From a checkpoint of a small contrastive audio-text model: text encoder layers 8, 26041 training examples.
Rows from block 4 of the text encoder, named by matrix and row number. Rows with one number belong to one neuron. Each number is 128 + 24 x the weight over its row's rms, rounded and kept within 0 to 255. All counts start at 0. Numbers have three digits each. After the name is the row's rms in percent of the matrix's.
# fc1: MLP up (text_encoder.blocks.4.mlp.fc1.weight, 1024x256), inputs 0-127
# fc2: MLP down (text_encoder.blocks.4.mlp.fc2.weight, 256x1024, transposed), outputs 0-127
fc1.592 105:161163113117113141174105109144138098143146118157127175127145111119142141102120118112139083124155126112132131153119091130093133115150171075141098123147148128167155101123130109152105130119137112146109129131121148115122124131081149129137152146087124114118137109130151157110060134169112155159133128121084149117103062113135115129152162132106086153170137079123134129109050136122089133123125
fc2.592 107:132101087122138112162157116136124128127118089146174164056134129153093102146106109099106178136102137106059123114104136104130091129118083108110090115113128115166112090143148163119192132103131141134133161155189121148171143125160106117159147118113134124172102093145096133134134132103120087145131117139130120095141118140077110115143135111078129162135111104120176161143177121133153110125123
fc1.593 099:157186120130133131103118106118156111124171156111157139151084151096132119161110129121149160128113111128150183137145163122135144154161082190081141096111116141135087111131134110138120130133125144119131113133120145135102109102114153114103136131133144142117121107146136151119103090185148078098162122175124158116127102171118135157117104129115134098123144105147104148117106090129084124149134
fc2.593 108:109137132114121104119156127141144111140134089098135111131128152148175125119142139127133156123126136098105123122145121114123112147134119085128118140172132079120121151124122103126109138068116114093102146115114093094175142185120148156105114187134142109140153123186122109142130111059158104075157111127138122139093159137146122145138144109069090118100146092114127156165111065150154104135190
fc1.594 104:107128133105134116139146120130116160095155109139110098142099137154132123123144124152165142098142120100126161206169111148156098123148130137167131115114156118109114115116135147159156065144115144133077113111134170157134121123118160089100123087087124143137161118171118121127130160138106108121119155125132127135166134156126161098101109116118123144148153124124135104114121114099093119133116
fc2.594 096:156150160154176120095144121156150101138109128156113110139135109081175104112164123104166128105134122170137152131158153112143148159118107134080145162157153183133095142127137099134088121092149122126156109109122112126112181091103110128154103154134150131133118086115142161134127159101109145180136111131110102129064112123114145109099074127136122142131139177147146136115123148149146127149096
fc1.595 103:102112148131134165141135117105143119156096122112106114129109124094134119178123166114138094074125097105148121088152145130123105104097071151140136118137132150116133117151157187114125090094145105116131118157138150127105126104119187100153097156161126111138115111123166128118131163130081109133055125097108096091161132173127110165118125091153147163145116144080115135118098105126144118131089
fc2.595 105:121142135117129141093123115132145150095106125143107111145166159138099093068120110131123142122156138102131134089166134103109103093136166127140146065162160120145115140129127131158159128129087104108133171159160130115123144088113101104169078095133128153136129142133094101133112087122158129129131138133127131089109133114110165125133136160114099135112083092143139087095093154105137132133136
fc1.596 077:131151120126161107113139085090128092128126113146136125129147108146142102152114122108120149102167118118153152121121076112125113117132133155172184096068108124132116115123128174157130078121130109116112111158191131162141096133126135142177139143104155100048087134153116105140100126145136130167119127144128156143086121126159120129107087128154165117093076102069121142102106128119116113168109
fc2.596 066:136146134134125122119167148134153127102108148142104126127150125119156097129102106110108149170127128142148097127142112115096144115149149120132127148202123147132128126120104117143071104150132131170144102173149111117145062154133106132125138096130124136132082111122103137164141095126137159137132115116090091134078132115184120154110080120156113122165101117184145113095153114188091159117137
fc1.597 098:148117102145106122165149096076129104125143130102118156112158094144151129147128157105133140093120120188108158071099126106125141089128125130156176140154137136120160122148073146123173117096082130141106115130142111087136125122139102081196145103132112111103081133094134120082104139130085110129136111094116140146106139179100119090153149138140099086126135151144118110111149157148116119113132
fc2.597 115:127120145135140179140087145136122145156102162152120158153103146118137159115142168145135114149124164112110133143128103116138097153141163126109126135101122140109123145139136133094120145161117134100141141112151173119114130113128136121123114148142124112107131168104101106085141103118114103107121129113136158098099152100113121151118155161078159141140125100122175131151149130124100108151075
fc1.598 113:144124123131142144098153136127126138117125098114130160152125108140135127144097071136127088147152131102102130121117172135084099120120161147167108146103126093153140109164119125129150111066086119115094118119132134118134111152100128114118074128145139096101116156155154095109141136103130113150104103134114125105119110169127134133113148125128136150091079154136087119106158142101169114101116
fc2.598 108:165155120110079100154109130104121120149162149117100125140111138133150101174125155101081101134129119130121088153112126099141159128174069112102151105135143123154133151061140145117115097152116109153114096115126111116111145139131127131133160101111107111162091118136143139160147104132118158128138163133110134148116098122170117123126094124158120170119097127129144135115100108144116123145102
fc1.599 100:110127089105117100169139152115136116171120125113126116136100110151135103109096094094143085111110116177098143079131086162133112163164106142109128104115170150117138142116158160149132152086133092141115131114160119107178121125140126100163181101111135109080157103135138152157112116164137143128166101094152119138106133141134156128157148104153091122115110155127147086096150110145152160120121
fc2.599 101:161114093106141128142139150132103082127145138157144107115105139138162155120117102141175094124193136131139134152133169117108089151129119105105148114162114152108158144139103159139105149099125112140159100116121113164115143127138170102067127071142151115104119149182112102141118118063152104091114146123170119111098126165137110133136148138130130107080082118130083103145127117157095121140138
fc1.600 062:111108130110158165113132097119128137122141128158129116147091140126101095091132128109121147147116126091115130145140126075119119145142119128151112120042112119151108128163145154155137126138092140090157095113131126138131150112123115135100122127129148141074077105161127113097140124137099097127152152135130096150137138164152131133121114129216130150108109156162130137127119126098096085117118
fc2.600 054:108138145125123113114133135140130119111165108124130126159114175149150141087120119136103140134135141169095121121104143142123101135106156141145089132152127163154110150124123169139115189140129098098152103120125110161130129091147158119113106101120173136123104133137093093141114123155141098147140127131127129157049095190133099115108114117170094099100098159133135135161172155146115133137156
fc1.601 077:095155141107105152127126121142153108116160113119138144140097121156093126125117118136138102135094169119114184149088100096097099153131141119132126137072090154111129111133149141142111090129138084121095091151158143161113112123125146103099157137164126098069154095139127149098130133147094104161126123151135155128165128182126113109118100090204116127115110114120116150112142160077118077111118
fc2.601 068:115131125095148142149113135159159151148106154162175135153137158107115109100127149133140105148103161155096123097127144131090118126124097093111147131181115151125141121102092105150077101151120114154112124142150084101157116122119149122139179089135109126133115138093079134158153130135162136132174123120114096120086115153155147125120080111132103108160095126131101103087174127149122179166108
fc1.602 103:121131144102099128136098132097125091152104132148117164091094112159133154107156128129117146133085099171101128135107128147141132151130146095123108116143138148139094117172164103130110159165106144133128125101129133118145121099138099179158085135129133163127140127136092125156075160148134107150166087170101136113133082159182124112136136147155167136175118148156144085144117111101083135172091
fc2.602 103:177118144145117156163123154123116169130122142160112115141145103170110140186092082137082139111114105117089139130124092148115094093131135121111090128146155142142079133112113133129120146106125129114130169134093117148128101126175139143173119168080089136092160132123162092148134102116149192180118131140124104139108121148146121112110162110082123125136116093103155117105120110121148145140103
fc1.603 106:073150102131110093142156120096143164144124170130102117172150138139103125174096138132134145085129112143143120061148104163098120161156130126098130126108111123091108095108112103090136098134110129130138145138116138137117134201121104115111117134106158138128112145146122138096160144136118161142146147138145146144105089145161142141088160113146081106146152155136140147093138144155113136094094
fc2.603 103:096103117167094120150112133105146149100086151132115107121117064130098117122147168142117152099134108153173126154150115146147176098113164149124099153163171153126111155136120117131185130118156140142112090105122143137113125129143153122113154064181130142129183140120145111132126138120156160140100172148096142127123144126159109123149111114140098148128087126125134165159139110088093129199091
fc1.604 101:084095120106124128138152105115110140160143164117118143134131163147103144144137114109092135168094160115141167172162144113141142121141089117152164125125118136099128087113167179134142153124128205093111122120154106125084161129113107155162099144128103132116170168116105112110116109104079139119107119090092151064184113155145137151130144111133086100094136105123143132134140124097137133150153
fc2.604 097:127142128094099112146134170118153137128088175136091133107142100124148136166120160126134114160159121121166124097134158152129136127101123168088079148161132126128083144120121096133136140119163093130166183143106123082177127153134153163106163111102127169124117171152115156158129133132137134102124089097115166157087093120142094149111133126124117131138129130159129147152133113135141126131142
fc1.605 100:103096094177146120100099115141141104178118150117110115106117153163153119161122130129125177132103173111141126091126167100168117127125133130129106069104165094109140134132156130132141197158137157142128082103160138097107110132086140129125113116128128122145148161119097152125132164158133150121124118088157114177123123111116133163156147135140107094108124108113096123132173103146133128110154
fc2.605 092:136117147134119175108139164159135095103124111118143164132152119145147144144141141123162140116168107081121146148109143092096134109066138124092134135169126150113070097137113122116089108102143119155156186140118100174141114113109191144139124109086126115161132109138121134124139138146162107137138157135148152144092131132178135140114127122123121164147100124132154146105123129140113144137097
fc1.606 109:121105104141109120072085137090133052140110126102136173124135152153168140098172087144135103136126083144101141105129188166141123091142100099125109146111134082133169123094104101130125137130144105128122132103126120114111124138145147117139161117110147113131104151095134133117120113113149127123101170129100123107149204132136109143123116116172130101094137116095130141162076095103116134116114
fc2.606 113:110154121149101142097124155119110141137103197133108119135112086178181163108128125152124107150121099117156132147146139131086125128101113160097143132152101157163141115072130187156138149141151140138172110121133137095135122136114109135126124127117109116180120126125128185110142160128150143131133130123133177139046110121070170133113139123141100141136144152137150141139118082117119123148153
fc1.607 100:126141117123171169060141124154136095111113137138119110149150162114100133088124147127080086115118131122127153143129146177080122128127149110077155109100165164137128169159153106135119107126107093094124154139137111161151157137137117087154145115140122134115123078108138129138147141175160147113105130108148121097103145087190127151138150149157169168102141135116111124131093152102140108124165
fc2.607 117:171149139092101153122138100107141139106110126114103092137116129185118127115107131087146200127182127131141084129096119059127100095129136141136124123182159091114117143120126100168150124090106130123155140086151150144115128109110146150109105131149117109191156123103120152111149107136097141124130114092117110118086130167119125122115110121125100078146132157118171102142107133123093161069102
fc1.608 100:092086159117114158136138141117100154125122130075159122121114109131160145113120120159131127095091170152145162094087113147119127110111114187118124129121117146120135126114100148145132123105127124146104174138106100096136150149141120146121113112159157121127086107155122179147123130084094120166121135109160122155118086101113117095106153131133163147103142155134148115094097152123131116125129
fc2.608 107:123151126106169065109108107157093137159144136113095157092116112138161134146176109133155158126167129132114129106125104110142167169118119128116144173131175149097135126164090106151129128118169100159096089109148160166126099148159137115153144126131148149159150077128145123148106155144125105158140152095158145134150161156094123099118126109133078107101119085179135137134119144125158136160127
fc1.609 097:073124125091144150127121104129169151125142171121104132178162112144128126162156143146113097127143108129128113104148112144144120137140105117101142152113130119137092087101136155116162118099131107124118131141090151130137108175119112120111145168095148124151139113111127090162141158172141126117146143135098146135142133183110137110118122126160128113136133168067111143150093164136086144102105
fc2.609 105:150135126130073092145156110128122150147153154142122126163101111128137153152081109138168135133128147151116120129126116130173121107156143136123119109151152139133148121125112125137069118150100155150169144077129145115173092129124197133062141116118182147149120143101127107150161168124135104098097091166139082150093165138131059128150162161134083071089093136126177095156133105136092133144115
fc1.610 105:100093141161112135095125092104086116161105135121119135115143102150185136109122123092109090107114135115160156113100130127102170103135144116096106184112132087121113129116073080140130103152116111152125109159106127163118156112137129150113150111114147159119113128111160125122141121115122113123129124160098147121199131141168113136111146131136157134146125131134138169106112118136140108131148
fc2.610 104:109097098137103130134139126134122126129142110110080123124116127129138105113146123139120114128152132146099083150134128129120126146132118160091086110188162158118113115153119099107107144122133116155111131113138108108124118146107165128099150141156121118108163170153100105103116211101098151135123197139108134172086134118081102121120128137131133132129071155073098123158127075085116124112136
fc1.611 099:093090119135103112106132133153117123150109142097127155147092098137122100137140137093138131132081113175131111099146140164085145161130143129089093114122130116123100148101173168083152126097104127129157104131105112080140121111148157138099155155095121143141130099116106099114150170090112106118151137154130100091108102139112149118111139101139146085113137097114160144124126129124099154146137
fc2.611 101:168110132079118123171154078137146123092177102145158135132140130166168153131159098136130116148138128135132126103135144125134136168115116142147123121168145183100132127106153094114116124092120154105162111148126103134152127134081123178151102072120136111103135081102097184126141122113134136151129122085146157115100156086143119136084139120118076101102134145175162111115126125075147125140144
fc1.612 103:167102099122106129098164115145112145146148163100077143137101141165150112133123150115082122162116085152104130140151141138129109133153088156117124111117144104139169134134160118114116148098162136087141153109093177125116100106132137130157148119135117136128137138137099129122142129094088127155124102113113146105145130127143171150117080152188157123127138104115123146132070089148099145080114
fc2.612 106:114135102080095114103144124073144131178130151156113139125123104160116105113112182146149153125116138136095111134135085113105097102106106111094125123148147137162135164146133115149113157162110150069069131101141136133139152108104140112104160150115121097192162106137115129058097175107094141112112115123146146111112157117090099127105125129107111106135146124109132131144124138167130116142126
fc1.613 105:171113102147125099138127117144088116135152117129111177119150151108175098155084148113156143119126134160101107147145072120118135131172135121128116128140159125133085163107129145139124112127125134154121120133119109081140145136144084165140163137091124126114122152135126154168107102137123065157137119193103109086151139142108180143135164101137116103113095160122109095120100111134156158139058
fc2.613 101:174121105129118154141162096123143125130103131165137109089100177124131140127119122150149090073132113110102147139106135137130117167109158100115127142157139094140159104133095108128130123143166126132143119138194125120143089107144153126109131124122144137124118084135161160146086100115129163132136110133135117148110112105110143109129138155126105115130109115147100109139151102143144078130115
fc1.614 095:133106131161097157112102181112133092113155129146127173129124124137132118141063149104114147160084100163117148136124144155138120161107126106127146110100093104106127124187134159131135162128136095108108115153129146129113150120070122139168112140126157108158134139104157146138119174099144109131144136148110083127140119195120155120121130154172166096146142133188115124101072113110124122130139
fc2.614 094:155086150139087164135139069156162141121154148126133121149135117109159138119124147148096122152144084134124092108108165145127138105099141101119120117163141117119103083091125139111133145086116080161141184120091092107166128147102117084089093143104116139126118148094129128142175071090089141115107099138117131140054148096147157127119113132156129141122121126197127129129138088133134141127115
fc1.615 105:153113135114125101150100116150113122114128151100140128114148135066134119135121146131109134111104144122104101100124140121114166105135114094153157116132072109124116122122133152165148135128102173158115119120112081130133089104074130133157170129119102150102160118133140135098147152161112141136097128124107107152125191152111141094113109083133158117137112084113151185117131146149163144152143
fc2.615 106:163141119173084107114112129177180104130162147117145137126119123126119082120167127096113146138128098117112113102091149099137104181104117122117119124165127113117105118127118142148132051087141164135153131136126127077114147160153156174108156087133134113120136149114102118145119139099138145149123122117115114140114154144120103135119149131076098129142137144142120101124118064107097141149139
fc1.616 104:109093118152133119103142088119121157130147092132133159115095107148137137130158125147108143063139158097153129131105113098130110135104182157118151086133102128125130116114125115107119068151123151151124140113130138139122158157109183117119096114122129122057133133122158157133123150157078126144143083183117175124130116147106141101123116131144140150148131125101111107134139136122110113089134
fc2.616 089:168112146145094159100101149141130144122123106133142108125137152159157078098091109141127133096124158143111099112133125146128133118076164109070116118147118182147111118120143121167124123121100107127120152126151143095138107176142127112100147069130160136165103149090132122120107149112148136114133108131126134127053135133124106139136095133132109111118102171155152128109127131147086111121108
fc1.617 107:131132140130148101139104156140163106130146097157120118132162179142161119090133170109155121079128172125125153155120138137104165117125137125149119120139125081129139144133145133106136117132102132147107121120103095127145117116144147125075114112174125131122132113134123153161106117107104083151081157169163140131174101117124140170144109105130086113139102156103094152103118138155175100111138
fc2.617 115:121120074091188120160136098148153125107148182155136133163131121132135118146191112118136145147103098083122154147156106107127104121132108109161111168141133165139099149122159093123162122105100053143130144114109112131106113064116143118168113162120101117154082086102164100130113138134132142141105155127138130137127108125107158107125144116137124173127151125169145118154095154083160121094073
fc1.618 100:123129096150126190175140111120112078063154117152176155129166149099137160164156131162101091128127116162123139117150123123145125110186117136166090088118087112117139112130164141133136131130102155128134142138134129178097119127131175114123099141141121093130122123151138126107141129095077120176145144148091142079181171115097096101119135133091136131181108125111124162145130121160158156154098
fc2.618 097:109131130154163112156125146115163169166141106129106125152102104151103127103180120137165132149134148099140107123139116116108137142156159119086096151205176088104125140136101141157131121118155143143161121114115092152139144114089176085136105140115119149145107212110129123096126126088161113108153175110124148148090129101109139160109129121135142128141133151103113127127153126137170115162088
fc1.619 102:124150171147101123166109106123130153102153129129085159069136149093167114094106127158111133146108158162118143101082156150097149124124101153141144175138154107149142145127130099114110089101104101136077146095165113136126113114124129120105119103128142112113145128137121133123127125143150109090132159128126141136109168166133138129184152130149172065099110130158107102136141115164148128110092
fc2.619 086:152130123165168152112158130112147127150084142134164108152133130093105121119095116128115131169127100143135089125134150096085147116081124137100139119156089141103121171091091133130130162129154117110137121133077145123154148124122129128119133099109118136106154141154160127079125124118124165136144127140110128148120094155134143142128087106156119119121140156149142124120148108131116118158132
fc1.620 104:133144135124111135049139142154099128170089114134154129135154140116134127140112113102156088139141105128153155143159103109133156130123121099126133098151089102105078116198123132143137123123096113089144128143129113110124132120105151168151145137112119128086087118147107102107150135159157104153128138183095121116131113123130140104115120097152141135135147100126126116115122134111149127096132
fc2.620 100:182126132114090111111149120119155093124149116132125157157112157148130123148162133153116149165156135114087127095137180143116131098129159178126141097147129102153155178113167120122123151112149109104148147144130111155101108168122114091125158131109148105109132143129201137114160110156103150089100089092134142137093091111113109170131130113093140092089160173106072109135130156168149142135114
fc1.621 103:129108164103126139115102118124161114140151110126114138139069143116153125141122120118137097152124110170144142082127155166114119157133125144114115154145134125118095103126114097141120159168074151150114105156165128139153081148158128149151141091167154135088148160123150117113108101154102165095144111116117124144099097161081108110153136166172149105148143148164159097140138157131082148118132
fc2.621 115:127094132104110124119124121097147113129118169166086134149140082105105122110113142115113083167132108121108119147086130155153153089139157100105110091166116073122135134104100134082142131114134171121094118110099146130117133154095155114073107113110078137144132116119139140168142172127117131099142119134128110144099179171105096112124141146111147100114123134164146154118122104109149118124186
fc1.622 108:155092094105139129083162126102156093122130128108144112143133123150117125158137100091142090096106137154146161160132129116118145156144133095099110148118064110132122121135125201169140118076115110128107140149091140139113113142162125130150145117105102108094113087148136073130148129118121142090089124152161148123107128137133124147150096130183141106109153107104158112127167120116143117153115
fc2.622 101:120095102109104122102127132172142101067118129137069153128136121158148127128107105075115154123120104122119097090151173082126115093129129145161099125136132130142097115111131113133172103166128143114154173131121083118156140144148150137105116079122169115123136136117140130049192135115123181140088107146116177120084123116117115080140123129129127157129137136089169145127153095092127112149144
fc1.623 105:136139128128119160117128100112101104142161152141127119162086133107131143154175091140134155117121154144104096139138129094142160109127100156137140131104117119185052115153148125127129100109148074123116147109153136165138106116102103116146151121158133154111152080133122152126124171141124100122103115144109143118135090169171118100120134116151115120083129120100101157119140123124110150127121
fc2.623 112:111159146135157128105149135174132123166115131107146085109121138153157142109150086074147161164134089157123130152141196098156125113116111144100140105170169116121106123174147131159119122101114095113133129133122124146138132115107088096154120135132140149162185156138152089166129137080152146108151147135129120149086103130160130107117147139079117131142145130150112153142156118128113100149175
fc1.624 108:131143158114142090187150149124162141138146151143130115136114162120132115131144122139118050126080127133137063134096148129079142129149107119148131091109160123115112156098114107144142158165091112107126154131147147118135120132103149132141150124164113131130135167122131169134095132124115142159137154078091109130085140131072103138161129125127164092112149118125174126136127138146098112131152
fc2.624 100:135120147117096122138078117116140125106162106169138096157151117153140121135133108105177146150085136143157161099093135095144152106124132119114119097152115154110143195121137089131097108127086143148101138074101135090144120127128140115138140151146120103160126110111130109119144127118164111106137159134143121172137142141108128142136161130150112153127139157141171128118131109087128160108084
fc1.625 095:134125115104134121102153163120129122103117163156124142159162150157096098175108090167164126090122110123127144178146136146139131143142114125130196086115102107156130075106128170127149169106114118104122104141111144146119091168121111206140130131122173129111129103099114136109148148120136138134147101077113129135066119156121153102139163170119111143122105138112108114116091106167104126101131
fc2.625 097:101162115168139099085132135115154129118084081146147132133136138148141109142088178123139129158149107140149121109119116111134133121138131125106095146178138123081092112145118145110099055116131137135140145148114153163105141134130165106114093085097116095121122175136138133143144157147121145132112143123133116122123147093121135130158102080185116092150137105147154131144125115127079138121114
fc1.626 092:127145131109116101157133137092113129141135093135118120098095129130137181128100114099131148098156162126085155077108150159125134163115113111144138137094157176124142084105156143090137116082109134163123133154120098150115143118125175079156127146175118123135090057122130117142135157131084145103112108099125123163116141124140116123135145112156115119114120135133150098109122159149141125177125
fc2.626 108:115106092127122182134125123137135164157104129137127131131087180131135088118140154180148144116146136103133156132132068099115104131123163136092161141150129147107149124157083138100114134146126130141128137090157136151128140108152121103133114109105121125114130198087098125105123120135145111116125120071107098138127136089108129122133151138110160176078115134141185123155134110092138120112141
fc1.627 077:115151131089105140143094077118142112141136128099138155080126123133116097145092166086157120139170127157113138142146109101156136091121124126123120110080116119154109119128132131145112073152084120114169112115147077144147143154149110105133150114076134126084077119105128098108117073158074107120142161107080101138131124156145085103106118096190133169107145124110131152103118123106143157104123
fc2.627 074:164099121117167146105097142125127166107100117152122126145143145109132153106134102142113082172121175147176117123148124124116197108113107116152141117140122131158140128101102093126097166114117126160133099154090113174123131142152154133102134145139098165125103097163154133110140133083113156164169157136139088133124120124107158142121113145107131131115136142120134126112125120132126101124112
fc1.628 101:135135135094102102146090187112116121073127133126131117123142105137084126167148170106131101102137106148145125095167132133133132143118124114140134128123122136124052079150113154157119103126136163121082114131114148150154076170118104158174121154121128141132117105158159095142125132093136086130166120092135102104110100111134140163154072127147108137102134159116135151110114152069147129162073
fc2.628 091:135141156153106114090196118139138131184155126111142156160139134113125109079097128106103100138113139107134117151125163118130151111107148113093108122161152149136129146089148124133133114149127094140185137138178128102111140133134185126094131118099119146174145136097125129122142098113133099169143186130134102129094175151126122117129115103116175128128103160126123157100125131151127135156142
fc1.629 102:088136089137092135102162117113076138123167146118088126108102144135154138194189131123135120159109126110108142107171117151144077142145149137118126102095121145152086152126095089119132136135117139097140105127111133152099142144143115102127104122148119142125117059170112143164102150143143139135106111067127120177139096134126123108111100110162157077084141129067122097128093144106124096139144
fc2.629 103:125148101094126140146127136124135099135097140157134166120125149141164138120136100157121104165123107127150139129097164097127137123116128097128135124144164174102107064164111147113105123117114107159114142124114141122107110158119084085124119169093102125190134160148116123119115105120132127091161168171129133112107121130166116163110100128158069095128103125131137136151125115123131132140171
fc1.630 101:110143114177133159148129141061131118135133121119117126093134112127147124147151139130105129128097112182122132128131142133096120074078158114141129142148169127132088168103118164119164137139126191117139128151124157160127095131121135081119102106127110135131138082127101098129105108116119120113109100139147156152114127144101103136152102114131101109080151163137113129111133137105137101138151
fc2.630 110:095137125080157129100134099125099100154089099125145145145114103079112147154154140102106114117143107142138090118134131116126114106125149114089156148130162146159115095174080106124151109136152143138120120145123112139101162133151102160170144140117127173130154104134131121140102150152088128104146108108137120154169107108108113120149065115140138120147149112130113165116097147177102164137159
fc1.631 097:151076092148139143150108168148151153156109118148114140134125082076149137129111120105108151151112133126101128113104146121146109108132088155107140117101153158119169098132106119141091141102152113152135159126122122151141109135162108142090103154106141131097126117163135139175111108107140118119125120112138172164144097147144099142125102134167157158117149089172120166110133174108156140096134
fc2.631 096:142145106129113183106097153105121139132125139128096164154130172113159096135118134133112094101144130158155074101058135138120095121106154145097106148164114107121071130136102113124081159161141097134160097106114096106128134129166138119088127099141164099141124124121122115120137151148121119153145101162145108103088145127106164120156119128094152136121114150147131119183163060138126116140147
fc1.632 099:160135130138140158150141136133111150111138137119118140122143132137126128131120128144104155141157125136103145133114135110122110096139140122110135098100152129153105117090148142155112159137118170132100098112081162110153058151087108160123100148121139118096124135135131092147109100159113107119158172154112107127107098119063137079159162140107166101138108125148112130105142124110128133098131
fc2.632 108:145118152175140127123107124091152140155137082148144126123129122147129077127165130120148139156143113139123083167162105172143103124107130098095128142156129133129101131160100096078156116105122118134171167135121143101121172139141125169150189107156100139189114156098178109139093112081115112116134081120131092152145120172127166167108123113092113147125114129114142158144072073138125136126146
fc1.633 103:130147145159168137104115085102122090126159165144115124156142105118143104122137112103106116126140131116156142115092143084100133129146123091141116195107129136181117108165124112120104106147152124095140114122088141138145131123111136124163132131144127077171143145114151156166157144087109139101148133160104133114132102128140133106137139144161141170108127123150156103137096156124080171130103
fc2.633 102:158094150114158136113134136150128143144130145114151085082115126106140098142117106129144111120127153179161126089125151127101113136132131138119101151132086146124140133119126085124150113125135149098096161151110149112151125168119133142129123112102169127150138093101133123114151149086128075084110121114136112112093103148110145120097103169134125123170111155082139148145190106104137098133151
fc1.634 105:135141084140141121108137110122152133124146178146144155139156164165111099117174098140139112120096141104148132136102122141108123128136123072133119145089178106121117088149144075149146111129155141140115129158077117133119093149110078169147097075150153114149111102132078119114142136153102151084160104150155139125142135153094115114129118140142130151091107136093134100120139099127146138109078
fc2.634 105:160097127073146138142138095129126100093138141145199134126124150131188162124116170096118126154129099112123125107140151124130101132143127131133088122126131155153137133091092160155075123120113113094154115094136158104150112111129152092107136182063114141131146172153179127153121141099107115134142150120107112115129117131140104157137086108116089133122138104126120115128146144130118126141125
fc1.635 107:128122120111130139120125151113132149109133130151133092114132160135140114171137127150140122125182136123149131118162131062152129101145093106148081133150105124124150098120102178127146120156137137126090132134148137142088166101126100115140118113140145110142165106099139120158106101181089131111117143170148123129136162160152135140132121088118096115107122129118154176112114117125106169121058
fc2.635 090:128157096115123132179145123134145147162130120119107112165123146105131120116123138128115165152130102147075116145103148133112147157110095138106152096190135136124129152120134123153085137097126135146117137101169144113113098141137132110120144126103108142126118119104174096121092093113128133122093098128107123084086096093103149117090114101134162149129161179136168085142158120143132101186157
fc1.636 107:103094133139153139139123125145121134105150129142128123129143148162124139168146161115116154167150120129143142132104102073162150116115119136110172113098124106120163148101147155123101096148130114092146145099135119211127116121113075152101128097138081128101147089144164124100116145126126132153164122147116147166119149119125129096147146160132100092145113152152129105151182147141168116078128
fc2.636 119:152121188165172108142139159169102123164107157107161133122099156133175135125101131138113140120146140077120122142101149146146123110117178182118102081164102163091120117143130139144150094143119136129110103153132109137125163165141104099101087136123135155141140141124115105129125136107108128128159124135121127113117113133131131126130137129120107135113126144162110102153145085163100139157127
fc1.637 102:092138125135111156143125153123082120115138146128097131113145098106124091131146150147101105175121100146125105156124113135137137112109146073122133175144147154140081122112136161160109162142113123131126104126173134127143100111167104137125131132062121125120152142113142105145130121097101115145165080142157124112146067113149144144136147146122129127164165128134077116073141156112151107112108
fc2.637 123:102124119157165113167120111133169094107160134146133156089115125147098091139117091141149111106147147144124140119156109147128065153119130128127118120111149084102122159143118088102161128161156160139165141127132102137110096142141128135121126166179106140173165163163124129147128149142135138086166106099123124183161113157118104110125087165105152095122112105125111100169094128116156153157129
fc1.638 067:136157136140119187139139051132147128127123132122134089101155123142147139112116117126063092150109094172122131112105125129141118122143175151120151149070102159153105144105154125142113123097065135087111133152138124151117128113128149136081134130114114104065095095141068111120136092157116142119142151102141106148146126127113113086118117134188126120165129138135118119128108127123118119146131
fc2.638 064:092130120169134137111117146129114078188069147130118102111141163136136107111113133174083139128130119164126131106124098146101119102137164156098118151133142144133062157108138115144111105106123101120162120092148146131156141150140151186128174134136087118103085141139091110175155074146133121173142131126113121123041109135135145152129113123167136084131144133140105097143149184108104134169152
fc1.639 101:128145128123141143094133116115168170147136163108113145107114156125129145170140135134146111147167084071139140143154078099169121113153136123108150170098155099113133141128093149131122132152153133132075122128149122082118133146122133124172109095107158130109126125124124115134139119161138108159135108118093101165156153143147112097115106104222119120105098152173064128151130124120160115111148
fc2.639 089:098115171125091138136098087143093177113129147139131117136139167127168127121115098146148162126112169130100147143127125093128136144080150112103118087137182155156162149115106167098125146131088098135137111161084150112110123125123124122128145155112096107141126143108127105084116152144105162117135189140102132120110147185109114130151103172168095124113127136108149146116172079126150153170095
fc1.640 102:097126123074135120195093152089083104150106160133084120160132115132112128112131111119136070125114083152146082161170126132127124101158139141162139153157145117151110117121103135130142146063102131103083129102073109158110147136107128109161151115140150120153070138108125130171111104133151140111098129103117111168090131112140151150128093109130151128152135122155097140131123124132102094145102
fc2.640 113:145100115141082106094086147125157132120111082151112144129113133121136130167080135144162171127123170142144139122101105134176132143088123140135160116109116125138122146121117143102150113139093133149145140151118120087125123155129102132106096138119116119162137136163108096110135108128110147115081140097139132147188166123135100149119186073186112121096124109108153126109139152116096139085112
fc1.641 104:100125149121131139148144151140123153142134119106170150147110143168154088134158118125088111150112097137094108085129136153126147107174091126101120120139166104146104093133106117080157187141161149184109092115150184117111146127154128114152126156117135116110169127156139125151137102111127174141123124127128153090096110109125154102121122123169199131151185099176145118132171100124155102132109
fc2.641 110:119112133143112083176115147136159136105099160142120135153169110135107121093119131124136130151131109119118118155161139168116092142119104088135099109138139128108149176114147121127114125117126132137142166103146064090170115128105135146145137128094116115132151126105160134164128162109136152167130126152081123142061155145131112146099123118088135092097117119164121153141128088113118119149118
fc1.642 109:109123139160151165134127152143115111123099156170159097110150132150137136118092084117153128106120104096135104150141148122134150117078147117151128115163143120167086139138124130113124115143100143103113136165134147134096133115136182105123149149144098092126117136101108122121147136144142113125152120103153100161142092077187086071135089145152105125141149117111143140068130133149094156126151
fc2.642 104:161133135115116125121166143123079152131105088126116144092162151092135137128118122119086102156128112160165100164139125151106123130112132149122113157148159146141139137143104065092113133180107088132179154103132126149120160110126153116160117111108136107123107096110152109114115151095134153133086117104089123135053158135126110159109112068154152145173088144117147095192147100123111160129119
fc1.643 096:113149145113124109129140129141113146118171156161123171163140164132089141134105126113099127153153114140139134190119136134100098145145166185135095136122103146111060126145150178129111149149124126096128126121157127091160111152153166124167122165121095144142161100149114180115127094111096092122124128124177129151152080119136147119146148115128073164114102121113142157079133158116109089106084
fc2.643 098:126092108111105132194100111117150114124148152087138092121126177117107130130146156127113075127103151160182102127119129136165140114109107103118115128200149111102128143109142115200130136123137102095123113152146088131114167151114135122116117108131126130137118125080115150122131173072172135112125125085085143123095119136108127152129133176109110092118122178107137100128161123167121118129145